python train.py --train_examples=77898 --image_size=40 --horizontal_flip=true --depths=[5, 5, 5] --optimizer="muon" --momentum=0.95 --nesterov=true --orthogonalizer="polar_express" --steps=40000 --batch_size=64 --epochs=32.9 --warmup_steps=8000 --adamw_weight_decay_other_params=0.01
Rows from block 11 of a small image classifier, named by matrix and row number. Rows with one number belong to one neuron. Each number is 128 + 24 x the weight over its row's rms, rounded and kept within 0 to 255. All counts start at 0.
After each neuron's rows are labels from the 100 images, of 14976, where the neuron reaches its highest value: "strongest on" is what is common among them; "colour at peak" is the nearest of a few named colours to the mean colour under the peak. Only what is clearly more common there than usual is listed. The data: photos of plants, animals and fungi (iNaturalist). In brackets: how many of the 100, against the usual share in percent.
# fc1: MLP up (model.blocks.11.mlp.fc1.weight, 640x320), inputs 0-159
# fc2: MLP down (model.blocks.11.mlp.fc2.weight, 320x640, transposed), outputs 0-159

fc1.264 [128 128 128 128 128 100 159 128 172  85 155 104 112 114 150 147  68  56 128 112 128 145  87 128 136 128 128 125 128 150 128  99  98 128 124 138 128 128 128 178 128 128 128 149 128 186 175 136 128 146 108 104 175 109 128 166 108 128 113 106 115 128 128 149 142 132 135 113 128 152  98 128 118 128 107 128 128 108  88 132 140  86  98 150 160  90 161 117 119 122 128  92 128 128 189 128  81 128 134 137 166 153 128 128 173 112 128  95 165 123 116 128 128 100 107 140 128  93 144 128 128 146 100 125 116 108 128  87 159 125 128 209  53 153 128 128 128 110 143 180 148 128  34 128 128 108 129 120 128 128 128 119 128 128 128 116 168 128 128 128]
fc2.264 [128 124 128 152 141 128 109 134 122 170 128 138 167 127  99 142 143 104 128 128 140 128 128 128 128 131 128 128 175 153 128 128 147 154 144 113 106 169 161 132 123 111 154 128 115 138  94 128  92 145 110 179 128  85 128 128 128  96 128 109 159 164 159  74 128 120 117 157 128 128 164 128 128 106 113  82 128 128 141 128 127 128 183 128 128 128 138 108 128 137 128 113 141  77 128 130 128 157  99 128 138 167  97 128 128 130  94 150 128 102 217 128 128 164 113 124 128 128 128 159 142 128  72 138 128 116 121 128 128 128 140 128 128 207 151 128 128  93 144 112 108 152 116 128 171 128 128 128 128 163 131 139 118 112 128  81 125 128 118  71]
strongest on: class: Insecta (96 vs 29.2); order Lepidoptera (95 vs 13.7); family: Pieridae (89 vs 1.3)
colour at peak: pink (28 vs 9.6)

fc1.423 [112  76 122 128  95 126 142 128 128  87 128 128 128 108 213 130 128 128 102  99 105  92 119 135 131 128 128 128 128 106 131 128 128 128 128  96 150 126 146 128 128 128  85 128  76 206 137  78 109 128 142 141 128 128 153 134 115 161 148 148 128 134 128  95 128 119 163 128 121 128 132  85 132 120 107 128 100 126 198 128  97 128 107 128 128 128 128 128 128 128 128 128 128 113 128 135 128 128 128 128  72 118 147 138 128 146  98 178 113 128 182 136 128 133 134 141 128 153 128 128  74 128 150 181 158 128 135  38 129 128 195 128 136 128 128 128 128 150 128 128 128 136 128 121 128 128 128 167 134 128 128  79 112 113 128 128 128 128 128 128]
fc2.423 [128 128 128 128  88 128 127 125 129 140 134 128 128 128 141 149 154 149 128 121 159 153 126 129 216 164 128 104 174 128 140 138 104 143 128 128 121 128 135 130 142 151 121 151  60 185 108 128 128 128 138 128  86 137 115 128 128  74 128 128 128 128  95 140 128  96 120 128 128 142 163 128 102 128  82  96 118 128 144  68 162 128 128 209  83 128 128 120 164 128  62 141 128 128 128 128 140 128 128 128 128 177 128 128 128 121 123  94 128 128  95 128 128 118 108 174 150 135 128  93 143 128 155 177  66 128 128 131 128 148 128 128 110 128 134  62 163 122 115 118 128 128 128 128 120 188 132 128 128  93 110 117 202 139 124 126 128 128 128 128]
strongest on: kingdom Plantae (35 vs 7.3); phylum Tracheophyta (35 vs 7.3); order: Lepidoptera (32 vs 13.7); class Magnoliopsida (30 vs 5.6)
colour at peak: brown (49 vs 24)

fc1.537 [128 128 128 177 106 146 128 200 134 128 128 128 128  76 122 118 128 170 162  70 169 128 108 128 128 156 128 122 117 128  78 149 128 128 135 128 128  99 128 128 128 156  96 104 142 128  75 128  68 141 146 162 128 141 126  94 125 169 128 128 128  91 128 115 128 128 117  68 128 128 128 128 163 128 128 148 128 128 157 128 128 121 128 128 129 128 128 129 128 128 128 135  95 128  99  98  91 128 146 109 128 114 128 144 128 138 128 160 147 114 128 154 128 128 128 128 163 155 128 128 182 128 130 128 142 146 105 165 105 128 108  71 122  72 128  93  86 128 128 135 128 228 128  52 138 137 128 128  88 125 108  97 128 210 142 128 106 139 128 128]
fc2.537 [128 139 128 128 151 116 128 135 102 127 105 128 112 128  80 145 128 126 185 180 177 131 128 128  97 160 136 110 128 128 128 128 128  89 146 128 128 128 128 128 172 127 128  95 128 128 128 194 173 128 125 128  37 137 129 105 118 128 118  98 113 128 128 155 163 104 128 150 109 128 118 128 128 128 107 128 128 128 128 121 103 180 139  94 119  91 139 128 113 128 128 115  69 128 128 128 217 128 101 128  70 128 129 187 128 111 160 128 128  56 128 116 139 128 128 128 128 149 128 128 165 128 128  33 128 128 107  92 118 128 194 127 171 128 128 128 155 130 115  76 140 128 127 111 113 118  98 128 176 121 128 144 128  55 136 128 128 128 122 185]
strongest on: class Aves (95 vs 55); order Charadriiformes (38 vs 7.6)
colour at peak: grey (83 vs 53)

fc1.479 [158 128 128 128 128 128 153 128 128 128  80  86  87 128 128 128 128 128 128 142 151 128 165 133 132 131 188 128 128 128 151 128 129 128 139 128 128 128 220 128 128 128 184 128 165 101 128 144 170 128 128 128 127 128 151 128 128 128 128 102 126 128 128 128 162 120 128 145 128 125 164 153  86 128 128 128 165 128  96 128 153 128 128 106 128 110 128 120 128 128 128 128 128 128  85 131 100 128 156 128 128 128 128 128 130  89 140  17 128 128 128 128 134 128 185 136 128 151 123 144 106 110 128 128 128 128 128 135 128 128 145 169 128 128 148 128 121 149 128 128 128 167 140 128 128  66 211 130 128 153 128 128 128 128 128 143 187 128 128 128]
fc2.479 [106 128 128 128 176 127 128 128 128 138 128 128 106 128 112 128 135 156 128 128 128 207 128 128  76 128 128 128 128 128  84 145 128 128 128 156  72 128 128 163 128 130 136  84  93 128 153 149 128 118 128 128  97 128 128 128 128 135 128 128 143 128 128 128 128 172 128  90 128 166 128 132 128 133 128 102 128 122 111 128 128 122 127 189 168 128 134 128 128 128  92 128 135 146 153  74 255  59 128 128 128  98 148 139 141 128 123 101 112 128 128 150 127 111 128  65 155 103 130 128 128 108 131 128 128 154 128  89 103 128  63 120 128 137 128 128 128 128 140 128  46 128  86 128 120 105 133 128 147 125 128 128 128 128 145  65 128 117  65 104]
strongest on: class: Aves (98 vs 55); order Accipitriformes (56 vs 3.9); family: Accipitridae (41 vs 3.3)
colour at peak: cyan (34 vs 2.3)

fc1.615 [128 131 128 128 129 128 128 128 103  66 128 160 178 165 128   0 128 128 111 128 128 196  99 128 128 128 115 128  89 128 128 128 171  86 128 128 143 128 192 128 128 115 128 127 128 137  57 166 129 128 128 128 128 128 140  97  84 128 120 148 128 151 155 115 142 128 117 128 128 182 158 128 128 111 104 102 128 128 128 128 168 128 128 130 107  93 192 146 129  90  87 128 110 128  78 160 128 126  59 128 128 128 128 189  83 115 132  91 128 180 155 128 155 128  90 128 124  95 128 128  97 108  97  97 128 128 141 128 112 154 128 125 103 127 107 128 128 128 128 121 137 116 128 165 126 122 127 114  76 128 128 128 128 132 154 128 118 128 128 151]
fc2.615 [128 128 128 151 152 169 109  81 140 122 116 127 128 174 141 128 117 143 113  81 117 210 128 113 128 208 128 150 123 117 128  64 128 139 128 103 128 128 128 128 138 162 128 134 159 152 128 101 128 139 103 175 128 106 128 128 104 128 128 128 111 116 150 128 111 128 107  60 129 128 176 128 139 128 128 148 136 128 128 128 128 134 132 139 127 113 128 128  66 191 123 153 128 124 128  90 149 159  95 128 211 128 127 128 128  80 102 128 128 161 141 174 128  69 128 154 128 128 128 160 100 128 128 161 128 128 128 148  93 138 145 128 128 128 128 128  82 154 128 128 112 130  89 128 128 114 139 125  74 112 128 128 103  88 104 128 128 153 161 128]
strongest on: order Piciformes (43 vs 1.8); family: Picidae (43 vs 1.8); text has "woodpecker" (40 vs 1.6)
colour at peak: brown (58 vs 24)

fc1.72 [128 128 128 168 138  95 178 128 128 128  78 112 183 128 128 128 119 183 135 188 109 128 128 128 128 128  75 100 128 164 128 128 161 128 173 128 128  97 128 128 128 128 128 122 128 128 128 128 193 128 128 128  66 163 111 128 128 128 176  97 128 121 102 128 132 128 128 111 128 128 128 128 128 128 180 198 132 128  91 106 128 120 128 128 128 128 128 128 128 128 128 208 100 150 128  82 129 128 128 128 123 128 110 132 115 124 128 128 120 121 128 128 128 114 147 179 111 128 151 128 151 180 128  71 128 150 145 128 128 132 128 108 128  95 128 128 128 128 128 138 103 128  71 133 154 128 128 128  73 186 128 128  84 128 130 166 107 128 128 128]
fc2.72 [128 146 167 128 128 128  79  90 128 128 128 173 128  64 128 118 128 128 128 128  27  97 163 188 125 110 128 128 128 128  21 128 175 128 128 151 113 128 106 142  72 128 177  70 128 128 128 128 128 128 128 128 106 128 125  91 128 128 128 128 128 137 128 128 128  82 128 128 128 128 128 128 128  97 128 128 133 182 128 128 101 128 110 128 162 105 128 139 128 128 116  61 139 184 128 128 128 128 128 141 128  87 128 125 190 142 128 128 128 139 144 128 146 122 128 128 128 128 128 106 117 128 112 128 123 143 128 128 125 128 119 173 128 128 111 144 101 128  32 111 128 128 128 128 128 175 128 128 128 128 128  54 159 144 141 124 128 195 110 120]
strongest on: class: Insecta (63 vs 29.2); order Odonata (40 vs 3.9); family: Coenagrionidae (27 vs 1.3)
colour at peak: brown (50 vs 24)

fc1.516 [123 117 135 128 131 128 128 173 100 128 108 128 128 128 128 128  65  73  74 128 128 128 122  99 128 128 158 128 128 128 128 174 141 128 128 128 128 165 118 128 105  99 128 109 128  48 128 128 116 155 165 158 128 128  88 114 118 111  85 128 194 128  98 132 128 128 128 163 128 109 147 128 128 128 141 185 128 128  77  78 128 152 122 132 129 128 162 172 128 128 128 128 128 128 168 133 128 128 130  84 128 137 128 128 126  81 133 156 145 128 128 154 128 128 140 129 128 173 128 104 132 121 128  95 179 128 128 157 136 128 128 128 128 128 128 116 162 174 129 128 124 145 100 128 101  87 116 131 119 128 161 117 128 128  74 128  83 128 128  85]
fc2.516 [128 139 128 128  73 129 128 112 171 159 156 107 176 128 120 128 159  59 120 128 140 128 100 151 156 128 162  92 121 128 128 138 128 128 128 104 104 128 128 128 128 128  74 110 135 127  86 162 104 107 128 128 158 151 128 128 150 128 128  99 133 128 128  92 128 128  93 112 128 128 115 128 140 128 128 146 164 114 110  24 128 128 114 128 128 128 128  49 128  80 128 128  92 128 128 163 128 128  63 149 132 128 138 128 133  93 130 128 107 128 128 128 128 170 147 170 128 128 128 128 104 128 111 128  97 128 128 128 128 130 125 128 128 122 153 128 111 128 128 183 147 112 104 101 128 173 106  90  91 128 128 128 128 157 128 128 128 180 164 128]
strongest on: order Charadriiformes (91 vs 7.6); family: Scolopacidae (77 vs 3.2); text has "tringa" (43 vs 1.1)
colour at peak: grey (81 vs 53)

fc1.175 [128  97 128 128 128 128 115 111 128 128 135 128 128 153 128 128 128 122 145 128 128 128 128 128  83 128 184 162  93 128 128 128 141 128 128 128 128 128 128  96 106 128  93 128 120 107  83 128 136 128 128 128 111 121 128 128 100  87 128 128 115 189 128 104 190 122 128 144 191 128 128 128 179 128 128 128 128 137 128 128 151 136 103 169 128 142 154 128 128 151 128  49 128 123 128 137 134 119 128 128 128 128 128 128 126 103 147 164 127 128 170 144 128 116  98 136 128  49 142  86 128  92 128  96 109 128 105 128 128 128 128 165 128 128 128 171 164 184 128 113 128 122 128 181 172 128 128 126 160 148 104 128 128 128 128 128 128 128 128 141]
fc2.175 [ 92  99 126 158 128 154 174 128 116 128 139 128 121 151 128 128 128 128 128 109 128 128 186 128  95 128 128 178 128 128 128 128 128  83 128 140 128 128  91 195 177 172 128 128 128 128 128 156  70  95 128 128 104 107 128 128  92 128 152  86 128 128 135 128 128 143 128 128  98 128 168 128 128 128 160 128 128 128 128 128 128 128 128  55 144 128 177 128  74 102 150 128 123  92 123 122 128  98 128 128  79 106 128 116  89 128 128 128 102 113 128 170 121 128 128 128 128 128 128 111 128 128 123 128 119 128 128 172 166 112 128 128 146 128 102 128 128 128 128 131 128  84 128 151 128 149 137 128 128 136 128 122 128  83 128 142 112 134 128 128]
strongest on: order Lepidoptera (43 vs 13.7)
colour at peak: brown (50 vs 24)

fc1.108 [128 109 128 151 160 128 118 130 128 128 128 117 130 128 128 216 128 128 128 128 128 128 100 128 128 125 106 139 159 128 187  53 128  91 170 128 128 105 205 177 149 142 128 128 153 128 121 133 128 128 128 128 128  92 128 128 189 128 145 128 136 128 128 128 126 101  93 128 221 111 179 128 128 135  94 172 136 120 128 128 128 128 128 128 128  93 128 145  98 128 172 127 128 125 117 161 128  40 117 158 128 191 128 137 128 128 151  96 128 128 113 137 128 128 115 128 128 128 160 159  92 131  84 136  65 126 123 109 128 128 115 128 121 128 128 111 128 152 136 103 154 137 120  63 171 118 114 128  86 127 108 128 128 159 122 128 147 128  83 128]
fc2.108 [128 128 128 128 128 128 138 125 110 159 128 128 159 164 146  98  66 140 134 128 128 132 148 128  50 128 128 105 107 128  95  68 144 128 119 128 128 105 159 128 141 160 109  69  89  78 128 128 128 128 128 128 128 128 128 174 162 128  65 128 128  74 128 128 128 143 128 134  69 128 112 118 128 128 128  56 128 128 128 128 130 137 197 115 128 109  63 128 128 107 128 128 128 128 154 128 128 128 165 128 123 128 128  77 110 128 145 128 178 135 167 179 128 125 115 179 133 128 103 177 145 130 128 128 117 113 196  96 128 131 208 162 111 172 128  69 135 151 128 128 110 128  69  93 128 105 128 145 127 128 128 128 128 152 128 128  85  75 145 177]
strongest on: class: Insecta (100 vs 29.2); order Lepidoptera (98 vs 13.7); family: Noctuidae (39 vs 0.8)
colour at peak: brown (56 vs 24)

fc1.550 [162 128 128 128 128 128 128 128 128 128 128 128 128  87 128 128 128 174  96 140  39 101 107 187 158 128 128 128 118 128 128 142 128 128 141 128 128 131 128 118  62 128 132 128 137  91 128 128 128 127 162 146 125 164 164 128 128 128 115 139 150 196 128  93 168  80 100 169 128 128 128 128 128 224 128 128 154 128 128 128 131 128 133 128 165 153 128  97 128 128 142 104 128 150 128 128 120  82 128 128  99  85 152 128 128  85 122 139  68 128 128 128 128 128 114 109 128 128 128 107 128 138 128 128 128  90 128 128 109 124 161 128 122 128 128 128 128 122 128 116 128 145 128 175 128 151  94 182 128 185 124 128 128 128 192 224 128 128  76 128]
fc2.550 [128 144  94 128 166 128 128 128 128 128  78 128 128 128 128 100 119 119 157 100 128 153 128 128 118 148 128 103 128 128 128 128 120 128 149 128 128 169 100 121 108 111  67 143 134 128 128 128 147 154  97 199 128 202  96 169 128 168 110 128 139 162  78 100 111 128  88 145 128 120 104 112 205 106 128  96 128 128 128 113 104 128 128 124 182 128 159 109 149 143 128 111 108 128 132 128 133  59  96  67 128 128 128 128 122 128 204 128 128 176 128  59 169 128 128 128 113  65 162 128 128 128 113 128 128 128  88 133 128 128 128 170 128 167 142 185 151 128  47 128 128 128 128  79 128 155 128 162 118 128 158 128 128 162 124 128 128 153 128 128]
strongest on: class Insecta (67 vs 29.2); phylum Arthropoda (67 vs 30.9)
colour at peak: brown (51 vs 24)

fc1.344 [128 128 146 128 128 128  86 128 128 147 148 146  99 124 128 135 128 133 128  96 128 154 128 128 128 128  85 128 128 128 118  97 125  95 128 156 128 128 123 168 128  91 122  84  71 128 111 128 128 128 128 153 126 128 128 131 122 128 128 128 136 150 119 128 128 128 129 128 128 128 128 128 128  79 128 148  92 180 120  86 128 128 125 128 110 128 130 128 128 128 128 128 168 138 128 168 124 131 128 130 128 128 128 128 119 128 108 127 128 128 128 167 107  76 128 102 128 128  48  72 163 128 128 128 156 137 131 128 128 128 150 128 149 166 119 123 128 128 114 128  98 128 128 128 169 128 100 121  99 185 104 128 128 128 128 155 128 128 130 148]
fc2.344 [ 87 128 128 126 128 128  46 128 128 128 128  86 121 128 104 128 128 128 128 171 128 100 128 128 175 128 141 141 174 128 123 128 147  83 115 151 122 128  72 128 115 128 128 128  95 164 128 128 115 128 161 131  98 128 128 101 158 109  96 153 128 128 128 112 128 128 128 128 128 128 128 173 128 100 150 128  87 128 157 162 128 128 138 128 128 124 128 128 128 150 174  83 119 128 140 128 128 144 128 106 124 132 128 112 128 112 176 138 136 203 128 128 128 128 128 128 120 128 138  98 150 128 150 128 128 153 146  81 128 132 121 102 200 140  87 128 128 128 128 110 128  91  69 128 128 128 128 118 128 121 128  94 166  70 162 128 128 113 112 155]
strongest on: order Lepidoptera (98 vs 13.7); class: Insecta (98 vs 29.2); family: Lycaenidae (58 vs 1.6)
colour at peak: pink (26 vs 9.6)

fc1.336 [184 164 128 132 126 116 128 128 128 157 157  93 128 128 128 128 128 127 128 128 144 128 160 180 136 128 110 149 126 128 128 125 196 128 160 100 139 128 128 128 142 128  77 128 128 128 128 151 109 128 142 128 128 141 123  85 149 128 193 128 113 128  85 128 128  89  95 133  46 121 128 128 138 151 149 128 128 145 128 117 128 128 128 174 118 128 128  94 128 128 128 126 107 128 123 119 162 121 128 128 134 128  44 115 128  68 121  88 128 112 128 123 150 128 128  74 128  73 128 165 181 136 128 128 127 118 128 128 128 111 128  63 120 128 115 133 168 150 128 194 115 128 128 107 160  99 189 178  53 128 128 178 128 107 128  85 128 134 128 128]
fc2.336 [ 82 115  83 128 128 128 128 128 118 111  57 112 106 139 118 116 120 136 149 164 128 126 128 118 128  57 128 128 128 103 128 128 112 128 115 128 128 132 120 128 128 128 128  91 128 128 133 128 128  37 114 128 128 128 128 127 128  80 128 109 135 160 140 136 130 128 128 128 128 128 169 171  49 128 150 128 107 195 128 143 128 163 128 172 128  93 128 101 123 139 106 138 128 128 110 128 209 128  87 128  87 128 128 128 128 128 128  79 128 139 111 161 106 109 128 194 128 128  76 128 128  72 105 149 128 132  86 128 128 147  62 128 126 192 128 128 126 128 128 128  94  32 135 127 128 128 128 128 165 128 113 128 128 148 142 128 128  73 167 156]
strongest on: class Aves (97 vs 55); phylum Chordata (97 vs 60.8)
colour at peak: white (28 vs 5)

fc1.24 [ 67 158 128 140 137 128 128 156 116 129 128 128 110 160 151  97 128 128 158 116 106 145 109 128 138 128 134 128 156 128 107 128 129 134 128 128 128 118 128 128 100 128 192 128 143 128 128  72 109 128 101 140 128 128  78 128 128 137 128 122 128 128  98 137 128 128 128 128 128 128 180 128 128 133 128 128 102  89  94 108 137 128 128 128 128 128 128 128 128 118  89  74 128 140  98 128 114 128 169 128  76 104 102 153 128 111  70 128 129 128 128 128 128 105 128 129 115 141 128 152 128 128 149 128 128 152 128 128 118 170 156 154 116 148 128 161 128 128 128 103 128 128 104 128 125 119 128 128 128  86 114 128 111 111 128 134  86 161 128 128]
fc2.24 [144 128 145 129 180 128 128 115 116 153 104 132  60 166  96 128 128 147 171 119 149 103 124 128 149 128 160 128 128 128 128 128 142 171 128 138 106 128 117 128 128 128 128 127 128 176 127 127 128 128 131 128 111 128 116 104 101 148 128 128  95 182 102 119  88  64 154 134 108 145 121  88  69 128 144 181 140 128 151 105 128  92 128 116 113 128 128 128 122  84 108 152 126 128 112 129  81 112 112 115 113 151  96 128 142 102 128 191 133 128 102 149  52 128 128 128 128 128 100 128 135 128 133 118 136 128 133 158 101 188 153 128 117  87 135 154 128 128 128 128 128 128  55 147 128 139  76 119 117 128 145 137 128 128 128 128 128 152 129  78]
strongest on: class: Aves (99 vs 55); order Anseriformes (87 vs 5.5); family: Anatidae (87 vs 5.5)
colour at peak: grey (81 vs 53)

fc1.469 [128 128 128 128 128 128 146 128 128 148 110  75 128 128 128 128 128 128 147 128 128  96 128 128  73 149 128 206 190 116 120  98 120 134 128  91 133 166 141 150 128 161 126 109 128 128 128 128 128 128 128 128 128 128 119 128 128 110 128 128 128 141 128 173 101 128 128 171 128 140 137 128 116 128  98 128 140 128 178  90 128  96 128 128 128 151 103 164 106 118 126 128 128 233 128 128 115 128 128 128 102 184 128  67  51 128 136 110 139 145 128 128 128 172 128  78 128  41 128 128 128 153 128 128 128 128 161 155 128 188 167 144 128 134 128 128 106 128 128 128 128 116 103  36  85 173 118 131 128 109 128 111 128 198  88 118 135 128 105 128]
fc2.469 [132 128 128 128 128 128 128 128  85 134 128  63 128 133 154 128 128 128 128 128 128 128 149 128 128 152 108 128 152 128 112 128 128 107 128 128 128 162 139 156 128 128 128 134  58 181 128 128 128 128 142 128 184 118 112 128 128 128 128 128 105 128 128 148 128 107 128 128 128 128 191 128 128 128 123 141 128 128 128 111 103 128  67 174 128 126 128 142 187 189 126 128 128 128 128 191 128 118 133 100 133  91 118 128 151 123 128 123 128 171 128 122 128 128 128 128 128  81 128 128 165 102 254 134 144 156 152 128 128 128  23 128 128 124  75 152 150 117 128 128 111 128 125 128 131 128 151  91  87 109 128 128 128 128 149 100 128  62 168 176]
strongest on: kingdom Plantae (48 vs 7.3); phylum Tracheophyta (48 vs 7.3); class Magnoliopsida (38 vs 5.6)
colour at peak: brown (51 vs 24)

fc1.556 [ 99 119 128 128 148 128 128 169 122 128 128 128 159 128 128 128 128 132 128 152 109  84 119 128 128 148 107 128 192 128 173 128 132 150 128 111 125 140 138 138 135 128 128 128 177 128 146 104 128 128 128  78  96 162 128  93  71 165 145 153  50 128 127 128 105 128 153 150 151 153 128  74 151 128 128 131 109 148 128 128  99 128 108 128 128 115 128 128 128  95 168 108 151 179 128 103 134 140 128 128 128 175  92 128 126 128 136 101 128 128 128 128 128 151 162 128 122 128 128 136 156 145 192 173 128 128 105 136 128 154 191  62 110 135 134 128  79 128 128 172 135 128 128 128 128 128 161 128 133 128 143 108 128 128 128 120 119 152 156 134]
fc2.556 [ 91 128 142 139 119 128 128 128 128  94 123 133 133 128 128 128 133 142  83 128 128 128 137  93 128 146 106 105 128 128 128 128  93 109 128 132 128 128 128 128 151 128 128 143 105 128 132 128 128 128  85 100 147 135 169 148 128 128 119 128 139 126 148 128  99 128 113 122 128 128 150 128 172 128 100 128 128 128 128  76 138 128 105 128 128 128  53 108  92 135 128 128 128 155 195 116 164 128 113 128 181 111 128 144 152 160 128 128 128 128 128 128 148 208 128 112 175 128 109 128 128 128 255 142 128 100 128 128 128 101 128 125 128 138 128 128 138 128 105 180 147 128 128  89 161 109 167 128 128  77 106 128 139  83 128 128 128 128 128 163]
strongest on: kingdom Plantae (88 vs 7.3); phylum Tracheophyta (88 vs 7.3); class Magnoliopsida (81 vs 5.6); order: Asterales (29 vs 1.1)
colour at peak: brown (52 vs 24)

fc1.429 [ 44 128 120 107 120 128 139 102 128 128 128 131  82 128 128 128 128 128 128 128 137 128 128 128 107 128 106 128 128 170  89 182 128 126 143 128 159  68 128 128 125 128 128 128 154 107 128 128 148 128 128 128 181 118 128  41 128 140 128 128 116 111 128 128 128 140  84  96 128 128 128 128 138 130 127 128  77 128 182 148 208 128 125  99 128 106 128 128 108 128 128 133  84 128 114 128 128 128 128 128 128 128 129 129 128 128 128 131  68 128 128 128 128 147 135 116 106 115 107 114 128 128 128 113 145 153 183 128 128 246 128 128 105 112  90 128 128  97 128 128 128 123 146 166 128 115 145 128  92 136 119 128 236 150 113 128 120 128 128 140]
fc2.429 [128 112  89 128 128 128 150 140 128 145 128 128 166  77 128 128 157 128 128 167 128 180 128 128  69  86 128 128 128 138 110 128 128 145 128 142 136 109 186 184 126 115 128  77 128 128 168 128 128 128 128 128 115  95 175 128 128 128 128 128 128 128 128 128 128 144 128 105  72 128 128 128 105 119 128  91 111 128 128 128 128 128 128  72 128  66 120 128 128 128 128 128 158 128 140 162 194 128 128 128 130 128 128 128 128 128 110 128 128 128 129 128 128 103 102 128  73 142 128 128  88 128 169 128 117  83 128 128 128  55 157 160 118 128 128 171 128  74 141 128 159 128 128 141 128 101 128 121 128 129 129 128 119 128 128 128 141 202  55 144]
strongest on: class: Aves (89 vs 55); order Anseriformes (29 vs 5.5); family: Anatidae (29 vs 5.5)
colour at peak: grey (81 vs 53)

fc1.421 [121  97 128 123  96 116 128 128 128 128 128  81  96 131 125 183 128 128 128 120 125 128 128 148 128 154 128 128 128 125 128 121 142  82 114 115 120 164 128 128 128 137 152 173 146 128 128 121 128 158 114 119 128 147 128 138 128  87 128 166 116 118 129 128 165 128 160 128 128 128 128 128 128 128 128 128 128  30 140 128 141 128  70 128 128 128 125 100 128 128  73 157 128 128 128 128 126 177 133 105 142 112 145 137 128 165 104 128 195 128 128 188 128 169 128 140 131 113 133 128  99 128 164 128 131 128 108 128 124 108 179 128  71 113 158 128 128 128 159 128  11 128 128 128 128 156  82 128 161 128 104 159  34 128 128 128 126 128 128 128]
fc2.421 [128 157 128 166 174 128 128 128 128 128 105 128 150 128 128 128 165  88 128 128 128 128 128 128 108 128 107 128 128  94 206 128 140 128 128 128  94 137 128 128 144 128 128  69 157 128 128 128 128 128 129 131 159 128 198 128 128 128 164 128 140 128 128 128 128 128 128 128 128 101 128 147 110 128  55 128 128 140  99 121 137 182 194 128 106 128 134 131 128 112 128 111 132 128 108 128 128 139 128 128 128 138 202 154 128 128 128 110  97 128 128 110 137 151  86 130 128 125 128 128 106 128 190 128 135 159 128 128 128 128 128 128 164 123 128 128 128 128 110  99 128 128 123 128 128 142 128 194 128 128 128 128 128 164 158 128 128 105 128  98]
strongest on: order Lepidoptera (37 vs 13.7)
colour at peak: pink (26 vs 9.6)

fc1.56 [ 84 128 128 128  65 172 174 163 128 128 128 116 128 128 128 128 128 128 128 128 128 128 128 128 128 128 115 154 128 123  92 158 133 128 148 122 128 145  71 128 161 128 128 128 128 128 128 143 128 123 128 128 125 142 121 128  63 128 128 128 128 119 128 128 128 197 128 128 128 141 128  64 128 138 128 128 112 128 128 128 155 156 114  98 109 110 128 137 114 128 144 128 128 128 128 129 128 165 169 125 132 158 128 122 128 109 128 128 128 117 175 128 128 128 128  83 164 128 128 108 128 113 128 130 129 128 128 185 110 128 128 108 135 128 128 128 128 128 161 128 128 131 128  88  86 161 128 111 128 128 137  65 128 219 109 128  77 132 131 128]
fc2.56 [ 78 128 165 130 128 177 128  88 128 107  87  97 157 180 128 109 128 128 128 128 117 113 128 217 128 128 179 188 128 128 128  57  80 128 115 128 128 138 128 119 128 128 115  73 128 204 124 128 182 165  83 151 135 133 140  56 128 128 120 130 128 128 102 128 124 121 128 128 128 128 154 128 155 128 128 155 128 128 128 109 117 128 128 128 175 151 120 120 121 156 165 128 128 128 128 154  55  56 104 128 134 107 131 128 128 128 133 176 121 108  96  86 128 128 128 128 123 128 132 128 128 128 128  66 128 128 115 128 128 154 205 154 128 128 128 128 154 142 128 123 128 128 165 128 124  81 128 128 129 152  68  93 128  98 150 128 152 128 128 120]
strongest on: class: Aves (100 vs 55); order Anseriformes (64 vs 5.5); family: Anatidae (64 vs 5.5)
colour at peak: grey (80 vs 53)

fc1.464 [128 116 135  69 143 128 128 181  81 128 128 146 118 128 128 128 151  95 144 128 128 128 128 122 128 128 128 167 168 128 128 128 120 128 144 128  95 128 128  87 159 113 128  90 128  77 128 128 128 128 113 128  98 128 128 128 128 138 118 128 144  87 124  98 128 113 134 128 128 128 164 128 128 128 128 128 164 128 105 128 125 128 128 136 128 252 128 187 128 128 128 172 128 159 112 128 168 154 128 128 128 128 161 128 128 128 128 167 117 129 134 128 162  99 137 128 128 121 128 128 128 201  99 128 155 140 128 128 156 128 128 137 128 128 140 128 128 128 124 123  80  90 128 128 153 128 128 123 128 128 128 146 128 137 107  73 128 128 121 143]
fc2.464 [128 183 173 128 128 128 128 128 129 128  99 116 128 128 104 138 206 128 165 128 110 144  84 128 128 128 128  79 128 128 118 128  87 142 128  53 128 107 128 148 128 128  87 128 128  94  98 128 128 128 178 128 128 114 128 128 128  82 124 128 128  76 128 131 128 128 128 128  94 138 128 128 128 164 128 128 128  74 128  96 139 179 141 142 124 128 128 128 128  98  51 128 123 155 128 128 128 196 161 176 128 128 128 128 146 130 168 128 128 141 128 128 120 113 128 121 204 178 123 128 128 154 115  97 128 128 128 128 128 128 128 128 126 121 128 128 128  76 128 128 128 124 119 128 173 128 128 128  62 128 128 128 128 220 122 128 117 170 100 128]
strongest on: order Charadriiformes (83 vs 7.6); family: Scolopacidae (72 vs 3.2); text has "tringa" (35 vs 1.1)
colour at peak: grey (83 vs 53)